config = dict(
    model='masked image model',
    train_examples=45211,
    mask_ratio=0.6,
    arch='convnext',
    norm='layernorm',
    layer_scale_init=0.01,
    inner_norm=False,
    moe='top_k',
    moe_every=2,
    experts_per_token=1,
    patch_size=[2, 2],
    depths=[2, 4, 4],
    momentum=0.9,
    adamw_lr_other_params=0.0011,
    warmup_steps=1660,
)
Rows from block 7 of a small masked image model, named by matrix and row number. Rows with one number within an expert belong to one neuron, the router's apart. Each number is 500 + 50 x the weight over its row's rms, rounded and kept within 0 to 999. All counts start at 0. Numbers have three digits each.
After each expert's rows are labels from the 100 images, of 14848, where the router gives the expert most weight on average: "strongest on" is what is common among them. Only what is clearly more common there than usual is listed. The data: stained colorectal tissue patches (NCT-CRC-HE-100K).
# router: router (model.blocks.7.mlp.router.weight, 16x320, trained with AdamW), inputs 138-183
# up: expert up (model.blocks.7.mlp.up, 16x320x320), inputs 138-183
# down: expert down (model.blocks.7.mlp.down, 16x320x320, transposed), outputs 138-183

# expert 2
router.2:511483437511486436568584487487528487463439512488485375437488527543529439492556438509478507470469516379595594435439500442502533419442520531
up.0:437422498513431500531474432506533495555475582497486448572478430468511476467519522419442529460493432511499434473475471471511567489521539626
down.0:562449512533489545514570564409516530568472541437555583454517429499517450498498417418533469426526461493505557457518540512470537514490556491
up.1:517513557482507517605530580511597502377508489526483525623521647536568520496567478601482453492414509545407575478506546518532551576568443485
down.1:388480455598375484490527532607450440465488537485439460531494428489431471495521493541414508438507554497474425479535566467531490504457490574
up.2:458545553491485528594556591456493478450516523563481470519500478454509441517478585515454564567402468567507573447531502425582500423539503438
down.2:581539471490561510607549462433470494605462467539539526504508522531539466467503495487475528496473563468400549562568493507620556484471650490
strongest on: tissue: normal colon mucosa

# expert 13
router.13:530515549509473489489539447578432516459418526484494486589555527570406509519481504518580545527527518491562448461571563508494542437510473454
up.0:512544485491542455424468546495408576349529543549467536446589512514356458546493507499377572465523573500438481421455468536529548538492570387
down.0:499579522454525546501479454572470550633534521489504523540508413396501533458481531520504473561531491576393493536507450583555548602526467399
up.1:554471443506501632463424446504444471418504479529621558527472581486507484571479514480482533515428391589499431551538581475419527509416464487
down.1:505519597538578501501478416443458472524465446457579508513480475496433544502512444494583521507502399430530500511440502455418485531481424527
up.2:458375547527416492518402571502477540472649537436599446571505464436444441525384499423523520537502598606504530574416512430513520509377533549
down.2:468451497564459459499438508388515466573506517559479549429444534517603500482551698372528466535443409595515478568464486496499421556488505552
strongest on: tissue: lymphocytes

# expert 6
router.6:441457480518435468569623584549571517445428373553454439486510438477507476476466485528483533489446466457489510489585440510550495438471595543
up.0:423517504503529550483516496388475424526473435495563497544533449497566450583492480523499499427508538552459522538447509443600502500447496493
down.0:386510475441485533463464540552526584479522540415578473440464393465518529507458469567522561538522581673558516524503512451408639525451434496
up.1:476458447521604485485540449506573476575506529454514458489515481556550478487478532496488507468515487531482465587526425536504585634443501538
down.1:467556504493422465509507592501446534551512516514485476477477542473431507454542505570463443538485439487437486544586475548511519564504566465
up.2:498499551479457445488535444486510544550482538451540526560475485430507412491567483607493542526539492523464507428581559479515551448510529473
down.2:556556522516517456556433442620460579539485511563527595492464494500562546468474525442478481464487567493533484642550498444440473486574489582
strongest on: tissue: smooth muscle; tissue: mucus

# expert 10
router.10:596498464510476575483513412442471634480455440522514452493615516435622475499486533505567489430509484556470473460474550540510488579564553549
up.0:553514524417495564463553492504498501492519515550446446541542533501442468540449585458510530566545525532481470517537478498386424444553401483
down.0:462513473573507559541480550516500566511547542387552559553479463466562521515577437539576515462471518421479574509548512451569513496515529565
up.1:426403505578499414412435492455506516526499480390558543337504458527391559497516532561544453556430371497554454497488517475509452503516508475
down.1:499522492489440524448496514491489523555463532487544437483554521538508462574486515512529511517474490660446561541560463534567472440486546470
up.2:497484490480575510481453507461503531604526439446457501442554463530481465548498572570506402529519473447492480545517428521509513469511426531
down.2:503475491426567497411549395490450452580480572483530533534528522484511472496554576469530551543494590449481530502512443417439453493581476473
strongest on: tissue: lymphocytes

# expert 9
router.9:553507449527462497484421500547451515524537520553553580491524505562532494515487529438450447517524470497449566448436432509526520514541535535
up.0:437572527479508595522507453541498506509578548463483453539470559477489559475430465427506509509474521478501505507519454488468453526456505531
down.0:447500449521543403461537571470476506478574456503604475470564542431436567537564522516488521505441540448488548547444526538375385425509511549
up.1:470550559499483488470495487528570523432478458436454540596494471554690461496475572469446556514543525487473456533456431483520488525472465499
down.1:515523516521418443503521463537559531464600475495459441497448480472546508477585553526547454498600414464504494477505361419510465406523460506
up.2:540472470497481516440413562501517484565404512524480560466482583546489510391469463538502526535462621468487501585481520473529547524466497432
down.2:363516427533462380555520564544575533474513518462566523414466453560526509503419604552456514505497469563504560473497509414533472530439552535
strongest on: tissue: tumour epithelium; tissue: smooth muscle

# expert 14
router.14:386500493492481483527479524516373453475387460502478538503479471464466503451444511550545529507535530458463540587497521460508484456542477452
up.0:415523413484466484479589523620540577516520430474468371542436484507517476511538498548475506446564477461505457509371528554494543472469509471
down.0:466491504535419507501488536508461517564520537514486571505516497492526561531513477489585608521523451461526329512558514336517547509457517553
up.1:492455557537488466605447471563524489466483512418477495523487549570480468483460456549426512388483576455548453448532598493497489647464522437
down.1:442492457477510435459465481457381577469538482594531576469492574583455539515460544387453643500546557500462445530518489427401522493517453464
up.2:530449485463585440422584534547481530538466502538500493456481560524456495557521532478458445540473562563582544475489467533466476497582518453
down.2:437507495559490572514489507487437460480429533545451507486488460535464618475506470489523498494477380589499428527521463482433437511529581406
strongest on: tissue: smooth muscle

# expert 7
router.7:500494567483521572524568506422513621590573488542468469573377513513444532452484484494485468592548520661536491462508533515398489503588461571
up.0:474519353483499457515559487461439459624571517466371456452480454385519459505504501510522548429484492473458557479533622488466501504414472500
down.0:545544493429491510503493538567570383408520490414571492543499426549497444515495460505475556489419524438544544453574515452516514430510563486
up.1:547541492453600576490417481458525511525509537560461483538552549468450429452545465468448540502559518555508488402538510551443547518423557417
down.1:507569451462410514560551472456481544507536453443502465503567473511527473536505509515608495518510509488395522471536515527479495455455343430
up.2:502435475466513642517413552522447576555575584471522494541576478457494456586481472500500467493407484506432502519502557525530453550387500466
down.2:504540517538521462472491511547472486495482518471546488548519609520499532616530464575570318495521550500380585427514560501456523516454571548
strongest on: tissue: mucus

# expert 12
router.12:429407657505481485547398511628492482483560492514461562522525441476471556476613528518554615538494499515453521484538522525434398498551530470
up.0:529550534502509433551464454511525497568518401543446483484459478485560426524614528508553532574421475502478482487511564476450444448529536629
down.0:368462500486446408479480561596493506513459482503455561634594512518484575501398601522575382434517550519491526471461489435553513551512504519
up.1:577481600492482576407570435525480577564516539493430539556452495426503440543628433463477418466583528503534400479473500536396461545520461495
down.1:511563505503451465476429415488453414578531499415472430450547512523514460534494471426521421513403563469496544572517509528506577424569579525
up.2:543506454523519478488490476500509508485488581498559506494497548469486526526499526505508512433479527471450446510546474490523530580433569538
down.2:431540538501465592474547573465496544499494486552558569386513394515524570582389451519522454457485480608551474529471530494507487463509432484
strongest on: tissue: normal colon mucosa

# expert 3
router.3:519419473386486572525551420487443407501631461537525461515449496384418497572482545590505424616468515548543496432407502464481561469496391453
up.0:522574477378436459623615486486552574530449459492517514506447472522477487482509484483531516503510528509494591459528524489530461424487473445
down.0:505550429448446411529477502558472488494554505489409490439492585571529505490496508475489441461512450565481558491534494489470515462516437500
up.1:575409429473526455556503437513515588512499498530503450473438433492507524601468434460492474516496508484471326542501584462496504537420521573
down.1:574531466520561588487542483558528470509443467468521494544491459423423507452532505293577489407461526449566515523458548483529490521473509476
up.2:503500429476457590443506412478507509495494539411502599529486514448571517467572477418517531415508565516484505530638469515567426494545480534
down.2:531464488454504416474498466372534444452462480458545521385558464484551462474522483459496546462462494517491521529429523466548500501421466432
strongest on: tissue: lymphocytes

# expert 0
router.0:497572543469487496511567577529556492593528471454459506485508468410505561478518531473466603451509534591483482498517535562562509536499531591
up.0:421483487482546522475506503484526440596443444417477560409463399545423566514581489537464345422460533485445488561546449472519505550524490516
down.0:510563504527522567567533563459481528434544395483525531452450514446478459539555472454482594577502552572482444507521464496517440521508533510
up.1:549445520467507538552492644536518455561528519545425501545537538458535502483461469472529368570399483515389494489567557514480507423526465577
down.1:440452485462521519480478460428488435509578582557449488462473589452468528535594468488520513515495508430448443505450490425362461464434509545
up.2:428465497483508610402490543568424525494575503418571484416573472424425573436520547504500510423396511542525451379485478443407630511478462518
down.2:504541477501489495496471542599527429579555465480486560541475518502422505463522474519535563472612501499488548497516579379491545495543489502
strongest on: tissue: smooth muscle; tissue: debris

# expert 8
router.8:548426475518437479562336478606471483460518487461527501427551507552498467571509591548505562585480501433490485426579432423434481436453508465
up.0:444564572370491548486460481435558484380440567485599481426549479495523484522469449413591472558521536597515565588499545487528513503518469555
down.0:522579500507523481505499459574332535424522507479536462536427498545521499527504484538458627488473537523521425523474494484447460551590520479
up.1:520507530568487511485535506533516562539462444460510488473460517470433431541637479524463467510473551450524487510474477518444473515436438506
down.1:537561489503464514517487446505556502733473512490484483480468527526475500511480476541483546550463442384400585518505563496519521388526512523
up.2:473502510534499498458639489465575468514443490477529483549464464529548489512540543536472455509513453475451430470445536500533494637540489501
down.2:532534499461576553512523469485392576429505531535522513530553500479485491463516562505488418468509440397534500523502533588567549416448492516
strongest on: tissue: debris

# expert 4
router.4:504506458518486478469558513517553502431483448518464473522529459472492542501542486617501441520587625492530482451486562452452461544518538546
up.0:509515492520547413550482544398528537485530478494513480483431480549579612540621533514499434511508602412578516498540510425552542498493495488
down.0:409534484488519458391539509482603613382524530459461485511495560522488502520511501476535622458441496594443472520545479503462459564479534563
up.1:586599533471457490387552517545491542586525537517597484498445450478567536486522507432504442530425416519507430471530522510583546491548483566
down.1:480502477522464480474496408472575529546488481483501481450496479514481499605462472475510474554404514459504586481436453474517559349490483462
up.2:529519421520462466474480496504361463507486517486533456498524580508505458559447525556504571556522504524424393523452401459446558573554430541
down.2:407537498516572563541515410614442519447561479440516394457522496559508510555475520451458532589564586553516416397482532502597476547490430506
strongest on: tissue: normal colon mucosa; tissue: tumour epithelium

# expert 5
router.5:489540473539501490504625545404552484545562479476483619477467522512581544523498508478532509489434422489502396519639539546554449661468484496
up.0:478444509517513448550442526588493471459511459496516438517593415523433529467557476472500424452493512527517460464599446541500484526520482447
down.0:571496476474520416513568614543416562463502474443484488472566531534483556536416533444485437482464545518420521495515525470540512544570502460
up.1:538528478410546485459491464574453476460511548533409556513464472434470487559598570525522499498488547560511439448553528471515453513547470539
down.1:552548515582481515525486516556493399448543541432503493484483537447461511484524502573530520483569467488527469476547572545531512519525463511
up.2:550460586413518438504510565584519445507544496429533569548489633434535540478479558437465542524538452526550489447513484489471513533509501549
down.2:423457483421534469550479423511509523553511447513559520611567517509534523467508447477512482448541559496599549499511564431465585512448565492
strongest on: tissue: tumour epithelium

# expert 1
router.1:553524496412477483539513516490537507546599507522513497460514475648456504556441524493528429492528535554531379491499556501482544458451482488
up.0:480557526541480510515433530527514481529576497496474502497597551419498465526570453525527476478450528537484469521474498499448449533530572593
down.0:485502530635513481468494414435546518430458491437469500441532566524558537546475516421547442532502599424623516545547478531581427456468454539
up.1:474508521503458573537448497508543463521483561525505524591515511475573459496536537567506455535491528529451405494453436476479415526578457538
down.1:549463537529545481441455488544533468436490482571470412505445455492482567427481635421564427473569558465447519512472454435457605415548538554
up.2:442503452455552507619559594559556453504509491536430546498406493552457449451419564466548404599429556468480588520513492493457511518495533444
down.2:560525513489422396465458368510606527596521414428487526540567516520576447474474490639470499522448577588532564464491501525433506518446535510
strongest on: tissue: lymphocytes

# expert 15
router.15:453496526519517513459447538557518584490471497509476490455530474437571538514480484631492482350537531465519516587503510503595504543533602565
up.0:530620438534484538572614498390528490479472470470416504492509464499515520523566503501516345540515478540513377522481530442496473588465408528
down.0:529467500470578455486514491507541543407501533533538435506504529451505517482467448425475432472549441525424482519487611538463498492469446512
up.1:459504527502482543520515456514484467521533516479524498544472522469550613533613401471440476458495544525486541453531480557441458466582533404
down.1:528513451413544439475462480458508584502493488445478582442528545550512487473471526521508382515495502459542354517513497500521530548504535491
up.2:409532540515481519526618445459565504472460479447524456510462530520461528491479502492488458513433468442509416493562502534493530426561497474
down.2:481471497531492577497549537424390561386479515484488559565500464470477560456507535535442530469545570522528375511487522487495485465497478437
strongest on: tissue: adipose tissue