A small masked image model, trained from scratch.
Model: 32-pixel images, norm layernorm, activation gelu, depths [2, 4, 4], widths [80, 160, 320].
Training: muon at rate 0.0045, 16600 steps, batches of 256.
Data: trained on stained colorectal tissue patches (NCT-CRC-HE-100K), 45211 training examples, 94.0 epochs.
Rows from expert 15 of block 5, named by matrix and row number. Rows with one number belong to one neuron. Each number is 200 + 40 x the weight over its row's rms, rounded and kept within 0 to 999. All counts start at 0.
# up: expert up (model.blocks.5.mlp.up, 16x160x160), inputs 80-159
# down: expert down (model.blocks.5.mlp.down, 16x160x160, transposed), outputs 80-159
up.113,231,206,225,157,209,158,149,243,198,224,186,169,216,180,191,121,215,167,201,280,216,181,253,159,196,215,267,274,224,175,185,168,210,130,249,210,223,206,195,190,162,236,298,195,183,131,217,216,186,235,179,188,219,244,218,223,184,226,217,213,227,175,184,252,205,234,80,179,167,200,140,181,176,191,167,246,189,208,224,151
down.113,166,142,203,161,209,196,198,136,191,296,201,203,236,241,165,170,173,227,184,283,265,238,244,225,202,148,206,219,204,288,172,195,230,170,130,199,173,236,271,133,206,178,255,155,231,231,179,126,188,227,152,221,202,192,258,196,135,259,190,120,191,157,155,151,115,242,174,230,204,272,137,179,265,184,263,154,172,240,145,162
up.114,160,151,235,173,205,187,205,221,225,219,235,135,190,105,214,142,199,226,224,195,166,220,158,242,180,188,215,199,180,238,199,163,150,91,193,188,206,239,205,232,190,216,213,177,123,190,202,193,153,209,188,269,220,167,249,148,219,115,205,205,166,174,201,114,218,293,185,243,299,234,184,198,228,160,214,238,197,212,278,183
down.114,170,167,170,248,93,226,200,230,178,240,212,206,110,188,174,203,192,197,219,163,201,193,211,231,179,183,253,222,229,182,181,206,68,303,217,215,179,241,142,178,240,189,167,174,191,219,178,195,230,198,173,159,168,205,178,171,195,99,135,247,268,189,288,156,266,226,231,156,228,150,159,196,297,229,207,246,210,221,215,158
up.115,206,211,194,275,180,233,203,99,194,218,244,193,177,157,202,158,204,233,236,198,186,216,256,236,198,119,119,185,311,240,169,136,123,221,221,134,224,264,215,182,177,158,247,212,207,82,159,140,202,188,247,167,162,236,244,154,234,127,275,167,203,207,197,182,224,203,215,156,187,176,182,267,198,191,245,187,101,189,279,188
down.115,194,163,164,205,220,162,209,165,125,197,181,195,277,136,180,213,183,227,132,166,209,258,174,248,252,318,238,182,179,233,219,167,171,171,192,168,144,179,198,191,219,203,203,277,232,261,186,219,221,182,185,188,188,278,225,185,272,125,190,179,202,212,195,182,214,203,204,222,109,175,214,264,157,288,178,187,174,226,200,155
up.116,249,173,275,95,195,167,229,183,145,163,196,98,283,198,235,158,166,195,205,210,189,222,250,176,218,156,191,151,285,161,169,188,256,136,201,268,224,162,187,168,249,184,183,163,159,237,171,199,186,182,102,200,165,130,267,176,237,243,197,226,114,137,232,251,164,135,282,190,216,211,226,234,158,255,214,199,164,154,131,183
down.116,193,238,100,198,201,193,220,218,284,152,169,179,232,201,297,282,183,214,190,189,235,172,222,148,234,224,175,158,231,221,156,145,209,201,171,165,292,213,243,269,167,240,125,220,206,176,220,194,288,215,168,111,188,243,87,219,164,159,201,189,207,202,181,144,241,175,262,220,197,231,261,158,240,244,233,185,249,210,162,184
up.117,204,256,192,237,181,168,277,158,245,170,178,192,237,240,208,201,208,234,249,161,127,131,208,183,198,270,226,226,214,192,213,151,235,273,210,194,174,249,206,211,213,192,166,203,248,130,138,153,302,212,156,248,252,163,176,262,240,170,237,203,205,197,264,217,190,246,223,204,228,218,106,211,218,192,213,78,206,171,229,212
down.117,285,161,146,278,173,143,181,249,203,203,228,179,222,229,227,171,254,248,150,194,173,176,152,253,219,166,273,254,231,168,235,176,169,150,223,156,148,176,268,171,142,271,233,235,229,210,254,191,221,212,188,112,209,114,152,218,201,174,237,259,193,236,217,190,157,265,274,213,194,182,193,228,157,110,183,209,233,304,240,206
up.118,193,171,239,270,277,239,173,167,165,189,197,143,162,108,205,195,155,272,145,151,211,174,200,158,185,258,224,188,186,149,231,219,200,148,187,208,238,151,192,166,178,177,231,172,291,210,212,223,194,271,210,163,145,186,205,203,233,235,245,210,193,173,218,166,173,205,236,242,252,269,161,224,152,218,241,155,214,218,184,137
down.118,196,103,205,276,191,187,251,201,203,223,173,247,224,128,211,188,152,239,193,189,273,228,173,267,225,181,139,191,226,147,144,213,215,248,168,307,146,279,213,186,226,318,160,262,210,168,128,192,172,224,239,184,212,155,195,206,198,265,159,188,233,152,211,216,189,216,244,172,207,160,273,210,254,273,172,212,183,258,161,187
up.119,193,164,139,144,127,135,190,197,160,151,130,145,155,173,273,153,169,161,202,148,188,215,211,175,191,115,246,240,206,185,208,252,215,185,253,206,121,203,206,166,206,239,218,181,130,168,265,214,179,236,247,224,211,141,164,203,161,201,200,255,271,233,233,211,255,209,221,58,184,210,168,185,305,156,154,196,239,232,160,182
down.119,269,164,165,188,231,114,299,253,160,167,206,195,176,137,246,212,187,175,132,233,183,203,271,138,203,176,241,179,216,264,115,148,265,147,205,194,172,200,231,209,197,228,183,164,143,128,100,209,226,250,146,197,232,223,212,157,159,285,182,167,236,224,274,161,182,210,191,184,280,200,187,173,169,211,190,227,146,202,219,197
up.120,196,194,194,235,170,184,244,181,135,219,197,238,240,197,232,179,228,183,223,165,248,198,148,150,244,279,154,205,269,171,232,289,157,262,181,237,192,136,187,214,247,191,241,172,156,172,165,72,188,185,132,226,212,221,197,220,193,212,194,190,159,168,194,272,176,144,252,206,142,162,222,203,228,234,251,234,225,138,225,178
down.120,207,238,254,156,156,154,214,159,236,259,140,211,203,248,240,205,150,208,308,207,201,214,211,138,180,189,238,223,235,192,189,192,182,189,183,211,149,143,252,265,252,191,201,236,212,218,214,157,188,104,187,200,186,133,235,239,154,152,190,127,156,209,259,254,185,171,121,166,202,252,174,231,95,213,190,220,287,99,160,216
up.121,216,199,131,208,321,181,278,169,193,205,185,153,187,167,150,144,231,203,243,227,226,163,140,154,175,190,152,169,249,230,179,184,191,218,183,123,237,237,255,260,260,183,275,218,222,192,184,121,191,229,173,201,193,220,212,179,249,196,173,218,186,197,196,202,230,167,229,161,157,202,227,161,189,162,164,176,191,211,215,140
down.121,159,160,222,195,209,185,168,267,207,224,166,222,142,189,248,227,173,173,188,206,194,125,131,199,273,145,196,173,182,157,216,144,235,180,217,122,232,269,254,189,230,125,167,135,201,143,176,185,195,146,224,234,191,135,154,191,188,146,181,234,237,233,188,258,151,161,180,175,224,216,207,215,170,227,260,174,157,196,157,220
up.122,162,151,166,221,207,183,187,299,171,229,246,200,173,242,194,186,171,242,194,166,192,185,90,210,218,228,188,170,210,210,152,271,205,105,278,147,191,229,115,101,166,163,166,252,192,173,192,228,228,189,198,219,181,211,249,292,97,193,134,221,208,169,224,193,240,172,224,115,252,181,240,149,188,192,215,264,159,150,307,222
down.122,206,141,258,214,167,128,273,160,216,166,171,205,186,227,147,288,242,177,190,291,257,144,209,182,176,240,174,164,130,175,177,164,193,227,188,159,226,160,253,159,285,279,212,202,247,181,221,215,169,170,171,228,213,197,229,272,230,186,143,259,168,154,253,203,191,88,270,137,204,190,221,235,200,181,214,127,182,218,196,202
up.123,177,196,200,121,224,257,197,277,226,134,185,228,188,227,247,300,227,129,142,221,172,201,198,205,161,197,182,192,200,225,161,199,192,224,220,221,167,238,289,168,221,186,196,192,165,231,227,108,122,205,225,200,181,218,99,181,187,231,252,243,96,149,193,176,224,223,177,200,268,292,243,158,203,190,222,262,209,245,142,221
down.123,190,215,249,194,226,226,246,232,167,233,148,239,251,207,250,234,212,210,202,147,114,184,195,69,138,194,217,187,236,230,257,158,232,116,169,171,219,168,227,241,232,200,225,225,179,218,194,248,119,191,213,196,227,227,237,161,239,144,167,289,106,201,201,241,161,262,233,260,170,163,177,215,207,157,190,135,192,231,201,209
up.124,225,188,233,249,184,218,280,186,183,185,238,138,160,252,228,149,159,192,222,203,186,154,173,203,222,227,191,240,172,129,140,231,142,146,222,212,153,133,204,185,244,228,190,198,204,142,201,186,100,262,229,259,209,196,244,205,189,247,227,208,178,177,218,207,260,217,221,162,195,224,239,230,255,193,155,234,236,218,259,230
down.124,241,144,148,225,205,192,227,255,161,203,166,179,241,170,199,244,272,230,233,182,238,184,290,216,244,183,220,130,220,208,132,201,202,196,195,224,216,229,183,195,196,179,192,165,208,147,190,286,219,190,171,191,226,153,248,239,186,173,220,156,217,111,266,258,208,183,206,195,225,198,162,196,198,277,202,226,88,236,158,207
up.125,259,196,180,168,259,202,224,217,175,206,204,267,208,179,205,162,156,221,184,151,166,226,235,214,168,188,209,218,206,175,189,154,234,179,243,210,204,201,260,202,230,122,212,171,216,198,178,232,167,171,211,148,190,215,187,189,171,169,246,186,141,168,244,224,148,234,119,202,257,181,147,262,129,232,203,192,212,233,185,286
down.125,247,210,176,156,262,238,171,137,231,136,191,163,160,174,279,230,244,186,164,229,218,180,214,181,190,244,157,216,243,207,106,178,237,128,238,191,194,190,152,226,149,239,72,201,234,223,205,252,137,216,130,138,255,184,251,215,205,198,125,194,171,158,174,161,222,170,271,197,276,211,207,214,213,225,258,145,261,221,260,220
up.126,146,190,176,157,225,241,197,210,270,153,166,201,142,222,202,205,163,254,184,271,208,240,179,225,224,206,206,245,218,230,249,213,261,211,258,206,225,173,260,249,183,87,171,146,164,306,215,214,192,169,187,248,115,212,222,176,269,262,149,224,189,90,181,124,221,177,184,239,210,200,187,201,155,208,190,237,195,227,231,193
down.126,86,249,153,183,174,197,143,161,211,189,173,189,145,124,256,215,205,156,233,235,223,157,168,212,144,175,175,233,193,253,176,194,298,243,217,213,183,184,242,187,199,198,238,190,187,220,242,122,165,184,143,203,272,196,267,176,157,212,171,251,196,169,212,297,171,142,224,217,164,151,189,215,223,179,189,221,185,162,226,123
up.127,253,199,250,203,194,103,215,169,184,157,233,148,158,185,189,157,123,191,146,202,187,200,286,168,208,142,225,216,164,242,184,191,195,211,159,197,253,181,226,156,215,178,188,203,242,200,176,213,211,215,234,274,214,236,184,199,229,155,210,246,223,131,225,165,241,250,112,204,266,171,226,214,231,185,142,98,197,189,198,211
down.127,237,190,229,209,239,155,197,242,174,155,252,238,151,212,287,195,189,86,233,202,244,215,115,264,160,312,232,234,181,169,230,160,197,202,228,223,145,125,226,187,149,184,227,213,229,193,248,225,170,203,176,243,167,133,165,212,157,157,149,224,239,165,187,191,200,190,258,221,194,195,212,249,211,197,167,268,203,229,172,239
up.128,281,221,237,192,227,219,206,232,214,155,206,201,245,210,184,225,207,132,228,235,240,187,117,122,189,155,141,115,255,226,256,227,219,220,152,170,180,178,182,263,153,195,231,183,159,224,231,191,127,159,234,190,260,187,205,198,195,172,175,258,190,171,205,213,221,176,168,142,159,287,204,144,209,232,232,190,275,185,195,140
down.128,212,248,187,213,207,253,168,232,133,211,170,230,128,192,242,179,182,200,191,211,227,123,218,192,183,191,126,242,159,182,188,239,187,179,179,147,211,119,247,214,151,205,174,114,251,142,181,178,182,164,98,170,158,264,215,205,151,216,226,127,212,186,162,168,257,129,186,187,235,166,234,215,239,152,160,245,251,89,153,127
up.129,155,173,224,230,182,221,223,262,174,171,207,220,124,231,184,182,156,257,228,213,112,172,224,327,234,218,209,290,178,185,185,183,122,237,192,194,156,202,220,229,224,124,179,152,194,198,215,117,135,173,176,222,232,170,185,155,234,144,174,196,287,187,233,218,183,217,178,151,169,196,174,177,129,221,270,245,204,158,223,234
down.129,132,227,246,197,203,247,190,167,197,245,184,175,203,216,205,167,188,187,150,194,192,205,221,218,101,282,258,257,196,218,248,121,213,217,150,184,197,203,160,173,239,198,174,171,176,159,170,270,167,180,175,217,187,199,191,260,169,214,186,227,261,244,225,204,231,253,242,152,210,208,188,260,218,166,140,172,268,240,240,165
up.130,168,228,170,175,170,170,121,206,230,233,216,247,197,226,180,216,211,215,147,214,182,192,117,248,165,190,212,223,235,191,164,153,181,241,229,128,212,141,261,151,228,320,112,199,203,237,228,199,163,159,204,170,193,221,221,208,295,185,167,266,241,195,212,284,204,122,246,200,155,180,149,244,197,161,169,231,235,189,122,220
down.130,194,239,173,233,132,220,189,258,224,216,286,228,186,227,271,205,206,131,188,187,147,209,114,172,224,203,252,256,155,190,198,175,258,215,222,110,217,210,283,201,222,289,260,209,233,212,145,116,203,157,199,248,221,231,210,154,168,279,148,196,210,143,178,201,160,175,215,185,139,201,236,271,166,224,225,196,171,203,241,191
up.131,184,231,217,166,151,147,232,194,234,249,215,155,213,244,201,215,188,210,218,197,170,208,283,228,272,227,223,165,281,181,144,188,205,193,98,197,241,200,183,206,177,242,250,161,260,124,184,141,218,270,92,148,202,195,179,192,148,196,214,204,244,260,162,204,233,179,165,196,189,132,225,257,179,218,193,208,217,169,227,124
down.131,291,206,232,179,202,125,167,240,189,154,152,214,153,205,261,220,124,234,173,215,212,253,243,160,214,203,146,218,174,262,159,248,211,218,212,182,160,157,187,248,192,155,168,119,181,180,231,226,162,225,197,208,197,280,186,227,197,215,265,143,162,217,252,169,212,211,239,233,206,152,235,159,222,297,152,197,249,239,170,221
up.132,208,215,222,266,176,217,211,151,204,202,225,174,122,273,205,123,168,152,243,186,273,182,233,209,122,209,173,189,212,231,166,222,182,265,229,243,209,155,236,154,201,174,185,204,245,226,169,239,171,181,129,203,174,142,208,143,245,205,175,246,220,158,215,224,204,274,190,148,180,192,217,176,125,135,220,252,121,176,234,228
down.132,218,210,199,196,173,227,154,136,233,264,203,119,158,190,288,221,156,189,106,192,166,207,213,209,164,236,161,228,239,180,164,158,210,141,188,276,183,128,213,211,202,259,211,238,267,173,239,207,168,173,205,221,216,171,258,200,169,198,155,204,168,180,221,267,174,258,216,169,155,231,228,221,170,126,173,122,267,229,206,222